Rows from block 7, named by matrix and row number. Rows with one number belong to one channel. Each number is 128 + 32 x the weight over its row's rms, rounded and kept within 0 to 255. All counts start at 0. After the name is the row's rms in percent of the matrix's.
# convs0: first 3x3 conv (model.mid.2.convs.0.weight, 192x192x3x3), inputs 140-149, a 3x3 kernel for each
# convs1: second 3x3 conv (model.mid.2.convs.1.weight, 192x192x3x3, transposed), outputs 140-149, a 3x3 kernel for each
convs0.109 084 [110 129 134 126 130 118 131 114 101 122 120 114 145 144 143 111 103  92 159 138 128 137 107 115 126  92  94 122 128 140 121 122 121 156 132 129 122 130 143 130 130 139 136 130 136 255 255 255 255 255 255 255 255 240  91  90 117  77  82 101  85  73  84 218 214 175 216 223 182 203 209 152  98 105 118 104  94 103  81  75  95 136 132 120 129 142 118 137 131 127]
convs1.109 056 [109 134 140 123 139 144 121 137 126  98 166 164 157 212 207 134 189 164 140 118 148 137 116 150 146 126 149 146 155 162 165 143 135 132  98  87  78 120 102 163 194 187 163 236 216 149  95  85 114  83  71 119  82  89 111 144 144 129 159 172 123 141 137 147 117 109 106  75  61 102  73  79 108 165 154 164 206 189 145 172 156 140 112 123 135 101 111 152 129 134]
convs0.110 090 [128 153 139 144 145 148 140 155 152 117 140 138 127 146 141 136 149 140 144 139 119 162 141 121 152 125 124 150 162 115 122 137 118 109 142 151 120 103 123 105  91 121 103 114 138 182 242 180 206 255 219 187 233 188  94  72 102  88  69  92  91  86 105 154 171 162 167 193 169 163 183 141 102  92  98  92  80  97  95  80 117 134 140 116 145 142 117 123 137 111]
convs1.110 042 [110  90  98  90  69  92 101  84  92  97  68  75  53  37  54  73  51  77 134 159 141 152 168 149 148 171 164 123 121 131 130 112 100 141 113  90 124 113 112 116 102 104 103 100 110 145 181 170 167 196 175 157 176 156 122 103 119 107  94  99 104 102 122 143 154 142 159 152 149 143 158 139 114  93 120  97  84  98 103  79 111 140 146 143 156 155 151 144 150 157]
convs0.111 066 [122 116 131 128 126 121 116 124 121  90  90  96 114 109 117  87  85  66 163 144 131 167 145 126 142 105 106 129 144 132 131 107 131 158 128 146 110 105 116 119 115 126 123 136 111 255 255 222 255 255 243 255 255 198 107  91 123  96  96 102  99  65  80 182 179 177 171 185 164 178 165 157 119  85 118 111  80 122 107  63 104 137 125 126 132 144 132 131 135 127]
convs1.111 055 [ 99 130 123 115 146 147 109 137 139  96 149 139 134 200 204 112 174 163 160 123 185 136 128 171 149 133 178 152 160 136 167 130 116  64  15  31 101 146 105 142 183 167 144 187 176 141  95 100 114  73  69 130  94  96 118 147 140 132 166 165 122 150 141 140 120 115 116  93  81 125  99 105 127 172 143 148 199 185 119 164 149 148 116 132 133 111 124 151 140 153]
convs0.112 070 [118 125 127 123 131 114 111 103 113  90 108 101 108 118 116 105  90  83 167 141 120 146 129 113 138 100 109 148 152 152 140 144 146 146 145 137  99  91  98 113 115 126 120 125 130 241 255 219 246 255 231 214 233 198 101  99 119 117 111 114 121  91 107 170 196 171 171 178 157 167 169 147  97 105 104 118 103  92 123 100  99 142 145 145 126 140 161 117 124 124]
convs1.112 052 [120 149 130 128 145 143 118 131 139 119 183 138 146 240 182 104 180 155 142 130 155 125 132 154 141 129 148 147 151 140 165 152 149 117  99 111  93 142 117 136 178 156 130 170 167  97  64  77  99  28  15 141  81  74 121 137 125 131 144 143 114 136 128 123 101  97  96  63  42 130  92  79 129 165 142 147 183 162 116 149 141 140 125 136 116 106 130 127 125 136]
convs0.113 066 [128 134 115  96 126 108 118 125 114 108 108 103 130 108 122 124 115 131 139 131 144 135 153 137 139 119 121 109 110 108 129 111 103 129 118 105 119 106 105 121 106 130 113 118 140 225 242 231 245 255 252 222 235 241  97 103  93  75  74  84  94  86  91 156 187 166 164 187 154 159 160 152 119  89 114  99 102 110 123  87 105 143 149 145 137 165 151 151 143 147]
convs1.113 039 [134 147 141 150 158 137 155 157 122 153 189 162 174 204 163 180 183 140 107 101 123 110 107 122 104 112 136 155 154 157 145 134 116 112  89  81 119 132 120 142 147 139 148 146 150 110  78  98  76  64  94  87  82 115 138 153 136 160 161 140 144 151 119 137 122 137 106  91 117  87  95 123 154 155 123 174 182 137 151 167 117  98  90 102  98  90 108 112 104 118]
convs0.114 176 [121 132 120 112 131 127 116 115 113 134 149 109 123 158 138  92 100  74 128 106 108  96  89  89 106  97 116 148 136 154 188 150 134 183 115  81  97 104 109 114 122 128 124 126 106  41  47  39  23  27  18  25   6   0 156 162 154 167 161 161 176 170 157 136 134 111 125 120  96 100 104 108 136 134 133 143 128 137 149 146 140 117 126 134 108 120 123 125 112 117]
convs1.114 202 [138 148 148 133 142 155 128 144 150 129 149 165 136 156 180 130 156 172 142 140 145 131 129 140 125 116 126 141 150 142 134 158 156 108 139 156 106 126 140 112 135 161 111 140 154  94  76  76  83  76  64  82  66  66 141 148 148 146 152 155 148 158 157 114  98  90 107  94  80 110  92  85 151 163 159 167 174 174 173 179 173 142 140 142 121 121 131 104 104 119]
convs0.115 113 [141 119 112 128 121 112 125 123 108 145 131 131 139 123 137 132 125 132 141 138 130 156 147 138 139 140 121  80  66  41 116 113 109 123 133 121 108  96 106  97  86 112 103 113 118 178 204 200 178 216 212 190 218 220 113  93 103 106  78  91 117  91 103 124 159 150 130 160 146 149 157 137 131 112 117 108 105  99 118  94 114 171 176 160 192 199 167 171 185 151]
convs1.115 089 [115 136 125 126 145 126 131 141 112 100 145 119 126 161 124 125 140  95 116 105 118 111 101 119 114 106 129 182 196 178 171 147 126 142  99  77 115 121 114 126 132 119 135 134 120 150 122 139 123  97 129 117 110 147  94 134  99 135 169 117 133 148  80 145 135 146 131 120 145 123 126 149 119 133 104 145 157 118 143 147 102  98  83  99  89  69  90  95  81 103]
convs0.116 067 [103 119 120 113 128 133 116 128 111  73  71  80 109 111 118 105 101  71 184 153 154 174 142 133 164 121 120 115 125 129 114 122 113 114 106 131  75  97  95  94 123 152 115 106 107 202 223 161 223 244 163 173 178 125 118 146 150 123  92 125 127  91 106 214 212 173 203 199 154 154 150 151 113 101 135 103  97 110  93 112 104 148 136 128 137 152 135 150 140 132]
convs1.116 053 [127 140 137 136 156 164 132 155 159 115 142 138 135 177 184 126 180 177 126 112 146 119 110 143 138 128 139 130 141 127 138 139 121 101  89 103 119 175 140 160 229 218 147 222 201 123 101  97 115  74  66 101  70  71 119 160 154 144 178 184 141 169 166 129 111 105 117  87  74 115  83  75 131 175 160 153 195 191 146 194 181 141 101 126 120 101 126 137 128 149]
convs0.117 055 [122 104 136 125 136 126 128 122 116  92  82  93 101 116 105  86  95  64 152 140 142 158 149 145 138 127 115 144 153 132 125 121 123  97 118 130 111 134 115 129 120 125 123 119 132 227 255 227 235 243 216 222 209 213  75  39  61  56  36  36  36  49  57 170 184 148 147 142 165 155 146 169  65  63  98  55  36  66  57  25  55 137 146 123 114 127 136 134 136 141]
convs1.117 042 [128 147 134 136 149 147 119 138 137 144 202 166 159 218 208 113 172 164 155 101 174 130  97 173 150 132 188 142 170 154 190 167 138  89  48  59  88 140  88 132 189 135 110 175 143 106  77  95 116  75  83 128  98 108 146 164 148 156 168 159 123 132 137 119 101 112 104 102  91 133 110 102 143 179 145 151 189 167 119 160 144 145 120 129 123 106 125 150 129 138]
convs0.118 093 [117 117 108 125 117 118 119 124 126 144 130 119 138 116 127 142 127 141 126 129 133 128 138 118 125 119 108  91  77  83 128 119 121 160 142 129 127 104 116 108 116 125 138 123 141 254 255 250 255 255 255 243 255 253 108  99 105  87  67  97 102  89 108 154 160 160 157 162 154 151 138 143 110 103  97 100 108 103 105 103 107 143 164 144 167 164 145 146 151 139]
convs1.118 074 [124 146 138 137 157 140 143 153 128 118 177 154 152 204 160 157 186 128 111  97 115 113  96 117 114 102 128 169 180 180 169 155 143 143 100  85 106 120 115 125 144 134 145 165 145 133 100 121 102  72 102  99  78 128 122 149 122 156 177 138 155 158 112 141 130 140 117 111 128 109 102 128 129 147 114 153 165 130 154 155 114 100  81  98  97  77  90 110  95 106]
convs0.119 072 [ 93 125 126 114 114 123  99 109 108 105  98  95 112 105 123 117  99  99 156 132 114 125 120 115 118 107 107 153 140 133 156 137 142 180 140 119  90  91  84 108 129 117  97 126 101 241 252 242 227 255 250 210 242 228 113 111 113 116 107 102 124 100  84 216 213 188 204 205 186 182 199 174  99 105 119 107  90 106 120 114  98 149 149 152 117 131 151 111 124 135]
convs1.119 079 [114 143 135 117 144 150 102 129 134 109 161 140 141 204 179 107 165 162 154 135 195 135 113 180 160 115 161 161 180 166 172 172 173  88  73  97  81 120 103 131 176 160 124 183 158 126  80  92 109  81  66 139 101 100 120 141 125 129 151 147 110 138 132 134 109 107 125  91  70 140 105  97 129 166 129 149 196 165 123 163 138 142 129 157 128 104 134 141 119 138]
convs0.120 121 [112 104 107 116 125 101 118 112 109  91  85  81  98 107  70 102  55  46 197 154 126 141 119 108 135 125 120 120 129 185 147 143 172 189 139 113 107 127 125 128 126 128 122 125 123 223 220 184 210 212 162 191 185 155  74  71  78  97  80  91  95  65  77 200 182 155 188 158 140 167 154 139 101  95  91 101  99 100 108  96 104 160 159 159 152 145 140 149 142 136]
convs1.120 125 [124 128 115 132 143 141 127 142 142 124 150 112 169 219 184 143 191 165 116  98 123 106 100 125 111 106 132 131 126 136 166 157 160 143 139 147 118 157 101 160 197 167 143 159 148 137 111 134  95  65  66 112  68  76 108 136 117 140 163 153 127 153 142 141 128 154 103  85  82 122  90  92 101 151 116 146 200 188 132 182 164 138 110 112 104  93 111 107 106 126]
convs0.121 087 [131 135 129 130 135 136 130 134 129  54  68  55  44  42  71  42  41  53 133 134 135 119 136 136 116 131 127 151 155 173 140 162 156 136 127 125 126 126 125 120 128 139 144 130 140 105 122  94 111 115 102  77 106  76  60  43  54  65  53  59  76  64  75 126 125 121 109 125 105 113 109 109  78  91  97  71  77  86  98  89  92 144 130 134 126 137 145 124 126 116]
convs1.121 029 [143 126  80 142 130 107 135 135 119 177 200 123 206 220 170 156 173 131 102  76  93 104  81  97 113  82 116  82  28  85 156 152 230 117 190 244 169 158 109 140 153 101 119 110  72 116 117 131 123 100 122 122 101 114 135 143 126 130 158 146 127 157 151 112 109 135 116  89 119 137 126 131 115 156 141 109 149 134 109 130 144 139 142 134 127 140 139 145 125 141]
convs0.122 094 [129 134 126 120 134 126 131 138 127  37  33  31  36  43  44  48  38  44 130 145 134 130 128 135 112 118 128 123 152 173 142 148 157 132 122 112 125 141 148 128 138 150 148 144 152 130 122 121 122 130 113 109 117 102  52  23  51  38  29  36  64  56  58 122 130 116 129 130 122 120 112 114  60  56  80  50  38  74  90  59  86 137 128 127 129 137 140 125 118 136]
convs1.122 045 [127 123  89 134 128 108 136 131 117 154 155 114 159 178 129 138 148 116 118  79  97 112  91  95 121  94 124  89  60 117 171 156 227 166 207 255 167 177 123 151 163 102 119 103  49 118 116 137 120 109 127 135 118 134 134 147 128 140 150 128 123 142 129 133 112 135 125 110 135 139 134 151 113 144 121 119 147 137 105 142 119 131 119 130 114 110 126 124 122 148]
convs0.123 216 [120 133 118 124 134 120 113 124 114 114 135 107 135 162 109  94 105  71 163 131 124 109  92  99 124 113 136  23  64 120  84  88  74 129  64  42  97 107 103 116 131 105  92 100  72 122 112  76  90  83  57 113 109  90 136 150 142 136 139 132 104 115 104 147 135 110 121 104  84 118 104 113 126 138 124 136 130 121 113 112  99 121 114 132 110 111 110 139 128 125]
convs1.123 252 [122 137 139 141 157 169 140 159 160 110 145 133 168 213 201 163 206 183 134 113 142 128 107 134 129 114 140 117 116 144 121 119 139  82  73 104 108 142 121 141 174 167 140 188 161 119  88  87  73  50  35  74  41  46 132 152 150 161 179 180 155 181 171 125 111 103  86  65  60  88  62  73 139 171 161 177 213 196 167 206 189 130 112 119 112 104 106 111 109 125]
convs0.124 157 [114 123 109 127 133 123 122 122 114  70  92  58 104 124  74  83  64  34 167 142 131 143 120 117 139 126 134 125 132 157 120 134 157 137 119 127  98 105 108 118 121 117 105 110 100 235 240 172 226 230 150 202 190 130 102  91  81 122  95 103 104  86  87 161 138 129 145 134 132 141 142 140  95  96  74 118 105 106  98  95 100 122 140 163 106 125 138 130 129 122]
convs1.124 140 [125 130 114 139 148 143 137 153 151 122 149 112 180 221 187 152 196 174 116  95 129  74  75 129  79  92 143 126 129 137 168 163 174 142 142 153 132 146 117 150 155 142 132 143 129 140 118 136 106  86  80 113  83  83 117 129 118 133 145 148 130 150 147 135 128 143 100  90  91 116  96  94 107 137 114 145 177 164 137 169 156 137 118 124 104  96 118  97  97 131]
convs0.125 127 [107 114 109 117 126 109  98 107 104  84  76  80 108 126  81 104  86  68 172 148 119 164 128 120 161 134 123  78 110 197 131 114 170 194 125 115  86 101 111 108 114 116  98  89 109 204 222 162 212 237 175 197 196 159  92  79 101 101  83  99  90  75  86 168 160 151 160 159 141 146 128 136 100  92 101 101  98 104 102  85  89 139 141 157 148 137 144 163 148 138]
convs1.125 121 [116 125 114 141 149 141 140 149 144 116 170 110 213 255 236 180 240 199 112  91 113 115 103 121 115 112 131 109  86 126 144 114 150 102  82 112 126 148 110 143 168 148 141 156 147 144 125 132 110  91  88 107  89  94 109 149 125 174 208 188 156 189 167 142 134 142 116 109 107 117 109 111 108 147 122 148 187 175 134 171 164 123  79  88 111  81  87 119 106 126]
convs0.126 107 [116 118 103 116 121 117 118 105 101  78  67  57  86  95  69  91  61  47 171 138 120 140 118 120 127 130 126  98 110 172 137 127 159 184 109  98 106 118 116 129 130 123 131 113 128 229 225 190 214 232 169 193 192 156  60  69  70  84  60  79  91  64  83 183 165 161 158 145 142 154 154 143  87  89  73  93  99  82 105  95  92 173 161 163 158 155 149 166 146 136]
convs1.126 085 [127 129 126 134 147 143 128 145 150 124 158 125 177 221 188 143 180 165 121 107 122 106  99 125 112  99 133 130 122 134 151 148 162 125 133 151 116 143 102 144 171 144 124 164 143 123  86 110  78  28  39  95  36  45 120 134 129 137 150 150 129 148 141 132 118 135 109  84  74 121  98  86 117 157 133 149 193 178 141 186 164 134 115 117 113 102 105 114 108 123]
convs0.127 122 [108 105 102 115 113 102 108 109  99  92  82  79 105 102  73 103  77  76 170 155 132 151 131 119 147 132 132  68 107 203 139 111 181 207 115 103 104 112 116 110 123 111 104 113 112 205 212 182 201 226 190 199 196 175  90  80  87 100  76  77  93  73  75 176 160 157 154 145 140 147 143 136 112 100  97 111  97  97 100  85  81 148 148 152 148 145 152 168 144 144]
convs1.127 127 [120 133 116 149 164 151 141 162 151 121 159 119 191 232 187 162 208 172 104  82 116 102  86 121 107  99 128 114 103 132 154 134 156 109 109 134 126 150 111 147 168 146 135 159 141 132 104 122  85  57  69  85  51  72 113 155 124 170 198 192 146 176 161 138 126 141 104  95 100 108  97 103 119 151 127 148 183 168 139 174 160 121  85  96 101  81  98 109 102 119]
convs0.128 103 [114 110 110 131 125 111 105 113 112  78  71  65  88  85  70  79  56  68 177 142 130 149 127 120 129 121 121  81 125 181 178 173 194 230 133 114 112 120 126 113 131 126 131 119 121 210 216 183 210 218 167 185 182 154  72  68  76  76  63  71  83  75  69 187 161 159 171 163 147 162 154 135  74  73  73  76  68  80  92  85  80 172 171 162 155 153 156 150 154 148]
convs1.128 088 [126 138 115 149 162 152 131 154 143 136 173 128 171 226 206 142 193 165 102  79 111  93  78 108 103  91 119 129 129 149 185 171 195 138 134 165 126 141 112 145 164 142 122 149 132 124 107 121 104  74  84 115  79 102 126 144 127 143 165 151 137 158 140 130 122 140 112  92  97 118 103 111 124 159 125 149 188 168 141 178 151 122 106 120 107  97 106 115 109 126]
convs0.129 084 [105 104 108 103  94  86 113  94  91 107  91 100 112  84  94 103 101  93 151 139 114 134 128 129 138 122 112  91  92 143 172 141 156 201 130 109  95  82  99 101  80 104 120  83 106 163 149 157 142 146 137 144 136 141  96  79  84  92  76  80 112  97  89 161 156 158 148 152 134 134 145 140 122 103  95 110 103  99 113 110 103 166 190 166 180 171 155 170 169 156]
convs1.129 095 [126 146 128 149 161 146 134 150 132 135 174 133 205 239 188 155 205 152  83  69 110  85  72 110  94  79 122 136 137 140 150 137 156  84  80 122 106 127 100 139 161 132 112 153 124 113  91 111  77  66  86  98  83 108 137 153 129 161 168 142 148 161 131 126 106 129  82  64  93 107  83 115 146 161 131 174 189 155 156 171 131 103 108 116 107 108 118 112 112 124]
convs0.130 112 [111 120 124 133 136 118 119 125 111  29  68  64  69 118  69  70 101  71 158 139 128 130 118 120 138 123 129 130 140 192 135 143 150 139 111  99  90 131 136 122 140 136 121 130 126 129 135  79 125 122  61  93  81  37  96 102  99  93  90  97 102 105  98 174 148 134 157 149 126 135 129 111 105 105 104 102  95 100 108 110 108 113 132 140 119 134 123 131 134 125]
convs1.130 052 [139 134 124 142 149 146 141 157 145 149 169 138 180 208 192 160 195 173 101  91 105 106 104 112 115 109 121  98  92 110 129 126 153 109 123 165 148 170 130 147 163 142 129 133 117 113  83 104  89  61  69  92  55  67 128 149 135 138 164 160 136 159 150 129 118 125 110  97  96 118 102 111 130 174 151 142 184 166 132 171 158 122 108 124 109 108 124 115 112 136]
convs0.131 208 [120 135 120 135 134 119 119 122 119 132 146 105 150 168 121 102 106  82 156 120 111 100  86  90 105 103 125  66  75 127 123 107 125 153  90  61  86 103 101 116 127 115 101  99  73 109  87  64  61  49  42  95  68  56 139 145 129 145 150 139 123 129 112 143 125 111 115 105  96 116 104 108 120 128 114 136 127 124 119 120 107 128 124 140 113 115 116 138 125 138]
convs1.131 219 [133 146 139 153 166 158 144 159 154 123 158 145 173 214 206 164 202 186 136 123 149 130 115 137 129 111 136 115 128 145 116 131 152  84 102 132 104 131 122 135 167 165 136 173 162  98  76  86  58  37  49  71  43  58 158 189 157 198 208 186 179 189 172 110  93  95  73  69  62  82  63  70 148 172 155 177 197 183 168 191 174 129 117 131 108 103 116 110 100 120]
convs0.132 040 [110 134 146  95 116 120 122 123 129 124  90 106 109  76 133 101  99 108 156 205 152 172 199 167 171 175 167 118 142 121 122 146 107 121 157 145 113  83 109 126 104 102 101 127 107 128 172 138 154 183 133 130 142 137  95  68  79  75  43  79  92  80  84 119 143 169 137 148 154 130 142 122 112  43  97  58  53  79  93  75 124 171 151 123 133 145 148 116 147 144]
convs1.132 024 [116 132 131 128 133 159 129 142 165 121 128 135 150 155 147 153 169 180 162 183 191 140 147 178 150 146 167  78 137 180  91 106 129  72  36  25  82 102 136 121 140 145 159 180 151 135 119 109 127 130  84  99  98  77 147 138 151 141 142 144 157 181 196 129 126 114 119 114  83 109  73  57 126 134 134 133 164 157 150 197 178 153 130 144 143 105 133 136 114 124]
convs0.133 039 [129 129 120 108  99 129 100 121  98  91  78 109  83  89 114  94  76 121 167 173 152 204 200 162 155 153 130 134 140 147 105  93 111 101 132 119 133 138 133 126 105 119 140 109 110 187 199 158 189 214 187 179 169 151  85  72  84  44   3  96  88  33  78 152 174 142 172 140 179 150 150 144  92  76  71  62  27  63 103  55  85 126 143 132 116 149 167 124 148 140]
convs1.133 019 [131 131 128 138 149 168 115 162 143 155 222 177 184 255 242 177 237 200 144 116 128 125 104 152 114 126 136 102 129 137 127 145 198 112 109 117 105 123 123 122 126 138 123 151 136 116  85 107 109  64  90 116  86  90 154 184 142 170 202 194 141 195 190 125  99 109 115 111 101 111  95 111 129 167 138 139 188 164 130 162 179 138 139 145 119 111 116 132 102 118]
convs0.134 047 [101 105 102 100 114 110 116  92 112 117 101 139 104  70  87 107  93  90 139 153 144 157 155 121 127 130 110  92  89  97 120 120 128 130 130 104 122 113 115 114 116 115 110 116 113 196 201 194 222 233 231 203 240 194 106  58 109  86  32  58 131  95 118 156 146 128 145 168 137 160 134 131 118  87 109  87  94  85 146 104 131 152 152 116 162 169 162 130 155 145]
convs1.134 032 [128 142 153 138 157 153 139 160 136  91 159 167 135 189 172 134 173 152 129 132 130 112 102 125 113 102 114 128 136 140 131 149 154 113 119 127  92 117 115 119 138 137 127 152 125 155 103 101  96  81  89 105  89  96 105 142 130 126 155 138 125 146 136 161 126 125 138 112 103 121 108 124 107 157 146 137 178 159 149 171 136 121  94 112  92  78 101  89  74 100]
convs0.135 050 [131 130 145 127 127 124 121 154 157 125 103 116 138 114  96 144 143 133 178 192 160 178 195 175 185 182 158 172 180 111 111 149 123 101 186 174 166 109 121 106 108 116 103 103 123 166 203 130 184 213 168 141 162 101 119 110 111  78 107 118 103 102 121 162 185 161 171 167 157 143 169 146  89  95 108 106 113  93 128 120 114 123 121 107 124 144 145 119 120 131]
convs1.135 033 [125 145 145 133 162 154 131 174 174 112 142 138 144 166 155 156 201 168 160 143 172 116 112 166 138 118 170  72 107 150  82  98 112  63   7   1  87 103 111 141 138 133 164 200 153 136 119 112 117  82  71  93  59  54 127 141 131 148 171 165 154 182 189 130 126 120 124  95  83  89  60  42 119 141 149 148 170 176 174 212 203 156 137 136 134 108 110 121 100 118]
convs0.136 050 [116 131 137 100 119 136 113 109 114 129 116 132 121 115 161 121 107 114 157 141 136 156 156 124 131 131 106 163 151 160 145 117 131 177 111 119 152 108 103 115  80  94 139 138 111 255 255 210 229 255 202 205 227 162 117 102 115 104  68 104 114 107 127 168 195 165 161 185 163 144 145 173 120  88 115  95  92  99 147 119 130 137 128 122 111 129 125 123 122 124]
convs1.136 049 [115 130 128 122 132 138 122 146 133  75 136 129 107 188 180 119 186 173 144 135 158 128 118 142 120 110 132 136 161 164 145 171 180 146 143 160  33  99  98 119 143 157 132 176 165 166 121 127 147 111  92 143 103  87  77 113 114 104 144 135 111 139 136 174 137 134 139 100  76 120  91  76  73 124 105 102 161 157 120 173 163 180 147 157 132 107 129 119  97 118]
convs0.137 050 [125 127 142 125 161 158 144 142 133 105 118 124 116 136 116 112 113 112 143 161 153 157 165 163 164 164 135 183 178 139 133 153 117 113 178 148 128 106 117  82  87  85 104  97 125 124 192 125 155 206 129 111 143 105 107 102 101  88  89  83 112  99 138 182 186 160 198 205 180 135 178 142 121 104 127 110  91 102 128 112 138 117 121 106 145 120 103 136 131 101]
convs1.137 038 [124 143 135 117 145 152 130 152 173 104 119 118 112 136 152 138 164 161 148 171 176 134 148 192 137 153 186  89 123 167 107 132 115 104  57   0 102  99 132 135 150 146 193 205 177 132 130 127 127 105 106 117  73  67 119 138 141 140 147 152 150 185 192 133 116 112 127 105  90  88  56  48 118 127 134 143 159 152 164 202 187 151 135 135 130 100 123 130  97 116]
convs0.138 149 [143 138 114 124 128 125 130 114 127 153 147 122 134 138 120  93  82  99 102 103 112 104  93  85  91  84  92 240 188 141 232 158  96 206 135  23 132  99  84 132 102  96 143 125 121 171 185 173 156 161 150 129 111  88 117 115 108 127 133 135 168 175 161 150 138 149 148 142 142 118 121 119 109 101 108 121 120 117 155 158 158 151 164 145 114 116 112  81  75  86]
convs1.138 340 [126 145 153 120 130 135 119 116 118 119 144 163 117 128 142 108 108 107 151 157 151 127 121 130 113 105 122 143 158 170 164 188 211 178 197 194 100 115 129 100 105 113 107  99  92 136 117 112 140 125 118 133 129 129 113 127 135 114 126 133 126 132 128 141 128 122 153 147 141 156 158 153 106 122 126 112 124 127 129 136 124 158 168 167 132 124 131 109  97 107]
convs0.139 096 [117 121  99 122 111 104 118 106 112 118 125  94 121 154  94  91 104  67 144  99 111 130  99  90 114 113 100  91 114 163 110  97 130 135  79  60 111 110 105  92 111 120 111 122 108 108  68  25  90  81  30  77  46  18 164 158 156 173 149 152 181 161 159 165 142 135 150 148 110 145 122 109 146 131 137 137 114 119 163 138 137 135 145 147 130 135 145 134 128 134]
convs1.139 080 [144 150 147 140 147 153 142 139 148 126 161 165 133 164 176 135 163 161 109 120 144  92 107 130  93  96 119 118 134 146 149 178 187 165 198 212 122 136 149 123 131 154 126 131 144  95  72  78  92  78  58  86  71  67 126 140 138 128 142 143 134 145 145 115 103  96 110 110  94 118 112 102 143 166 159 146 167 175 154 170 165 123 123 136 105 112 126  92  93 110]
convs0.140 042 [102 112 131 128 142 124 117 108 130  85  98  99  79  79 100  97  73  91 179 168 131 160 181 136 145 138 100 181 164 183 150 144 149 156 107 104 137 106 121  94  87  99  95 124 117 228 236 173 224 230 188 185 203 149  99  92 126  99  72 118 121  98 101 179 217 166 175 198 183 160 181 155  73  73 115 105  91  92 112 104 123 153 142 136 133 140 135 140 139 132]
convs1.140 036 [121 163 154 126 172 164 123 139 146 110 178 172 134 188 207 101 152 171 137 128 139 128 108 136 116 119 136 136 173 191 190 226 234 166 196 202  92 132 116 111 139 138 112 137 130 131  99 102 125  95  90 141 115  99 110 150 143 130 154 159 113 143 146 127 110 106 118 108  96 141 120  92 104 149 142 116 166 163 115 154 152 171 150 162 130 107 132 132 108 123]
convs0.141 057 [127  98 129 117 102 130 114 112 121 132 102 112 138 141 133 100 112  92 180 140 127 162 143 145 143 129 111 131 147 164 116  97 126 165 137 127 107 106 145 112 100 123 110 107 105 224 251 231 252 255 228 241 255 196 109 119 137 101  73 113 106 111 130 197 198 176 188 197 157 165 167 135 118 117 135 104  90 100 110 128 124 157 126 125 128 126 138 136 125 111]
convs1.141 057 [ 88 120 134 107 141 142 119 145 143  32 105 108 116 192 182 137 205 166 142 136 157 136 111 140 133 106 135 112 136 138 131 125 144  85  76 105  50 105  82 126 192 160 156 221 183 203 143 132 147  87  77 126  80  81  61 117 115 104 143 142 120 142 145 191 157 143 150 103  96 120  86  84  45 111  96 104 173 156 124 183 161 160 129 143 136 100 109 137 110 120]
convs0.142 067 [104 110 120  98  90  97 104 105 106 136 113 125 111 105 113 106 108 135 128 124 112 115 109 104  98  98 107  75  58 115 139 122 138 146 122  91  91  84 100  86  73 109 111 117 125 188 203 201 181 208 218 197 209 198 113 100 120  80  80 114 119 115 129 176 178 151 177 175 168 155 164 148 129 106 122 114 101 111 121 103 119 161 164 156 158 159 151 155 160 151]
convs1.142 063 [109 144 145 124 153 147 134 155 132  76 145 156 121 175 163 142 176 129 132 123 141 120 106 126 113  94 125 130 137 155 126 130 143 107 106 126  82 115 122 111 149 137 133 172 128 169 109 101 121  67  79 101  67  95  86 136 146 131 169 154 148 168 137 163 129 121 137 107 112 109  93 126  89 145 141 131 178 158 153 179 140 125 105 108 106  93  97 104  85 100]
convs0.143 042 [ 97 115 143 105 118 117 110 106  93 102  84 107  99 109 131 107 102 124 168 168 120 146 123 154 164 132 110 162 185 185 161 170 135 191 132 135 124 131 137 115 110 109 117 133  96 223 209 183 198 226 186 215 204 193 125 116 132  91  65 106 101  99 113 167 185 160 156 175 142 129 160 155 115  97 121  91  74 127 124 105  86 145 144 136 121 129 135 151 137 129]
convs1.143 047 [100 131 133 118 160 167 111 164 167  69 138 135 124 204 204 116 196 193 146 133 167 129 106 152 141 117 154 122 151 149 164 163 178 110 107 123  89 135 114 138 183 165 136 186 179 187 120 120 134  62  53 135  64  66  81 142 132 130 198 184 113 180 174 158 126 123 123  89  82 119  93  81  87 143 126 116 180 173 122 180 163 178 129 145 138  90 107 144 112 141]
convs0.144 084 [134 138 136 135 131 139 135 146 134  64  74  76  70  88  96  62  77  87 182 186 155 175 174 169 160 156 144  88 111 107 106 112 109  88  93  94  94  85  98  84  78  90  99  94 111  95 131 100  95 140 113  77 116  77  79  65  78  73  67  92  84  81 105 125 134 121 119 140 119 103 116 104 110  95  96  92  89 112 111 114 111 146 158 142 156 161 141 139 151 139]
convs1.144 024 [123 128  98 145 125 123 137 124 119 145 143  75 160 149  95 156 145 128 157 181 202 137 149 164 130 150 158  92  59  69 121 108 124 115 113 104 123 125 108 118 145  99 115 130 105 110 101 150 111 119 149 127 144 141 157 150 120 139 140 142 164 142 140 116  99 126 110 120 130 111 114 130 134 133 102 133 127 105 134 106 124 149 166 191 130 159 175 145 155 162]
convs0.145 089 [121 131 117 114 124 118 117 122 112  86 100  66 113 125  88 102  85  50 183 144 129 153 115 107 146 123 119  97 110 168 148 150 168 189 108 112  99 118 120 108 125 119 100 111 107 195 207 180 182 206 165 173 192 160 100  88  98 104  90  83 116 108  96 204 179 164 188 176 160 175 172 146 100  95 100 119 110  99 114 104 104 135 143 157 116 137 145 146 134 138]
convs1.145 060 [133 137 119 151 165 148 144 159 145 124 147 103 171 200 184 135 183 157 116 104 141 110 108 145 123 117 148 123 112 127 153 138 172  73  85 134 119 139 104 134 157 140 127 138 131 119 101 128  85  69  84 108  74  97 136 170 126 182 215 183 150 194 164 131 117 137 104  99  97 118 106 107 126 157 128 157 181 165 129 173 157 118  81 120  74  68 104  92  85 143]
convs0.146 105 [107 114 104 106 113 112 100  90  88 117  96 108 103  93  81  92  60  72 165 132 119 124 125 113 123 114 122 106 105 184 143 134 172 190 112 114 104 119 120 122 125 125 119 109 114 233 227 227 209 208 200 215 204 190  96  92  87 103  94  89  82  69  83 188 176 187 177 160 142 180 167 168  95 102  85 117 106 104 104  89  88 177 172 175 174 163 153 180 166 153]
convs1.146 110 [124 151 125 146 176 163 125 150 140 120 184 131 179 253 231 144 201 168 111  76 118 104  93 130 115 105 140 142 115 136 169 153 178 124 116 141 105 150  93 148 196 168 125 166 149 123  92 118  90  54  70 112  83 101 128 174 133 172 208 180 147 184 153 131 101 132  91  67  83 114  93 105 128 170 126 172 206 188 142 182 150 124 101 108 108  98 110 119 116 130]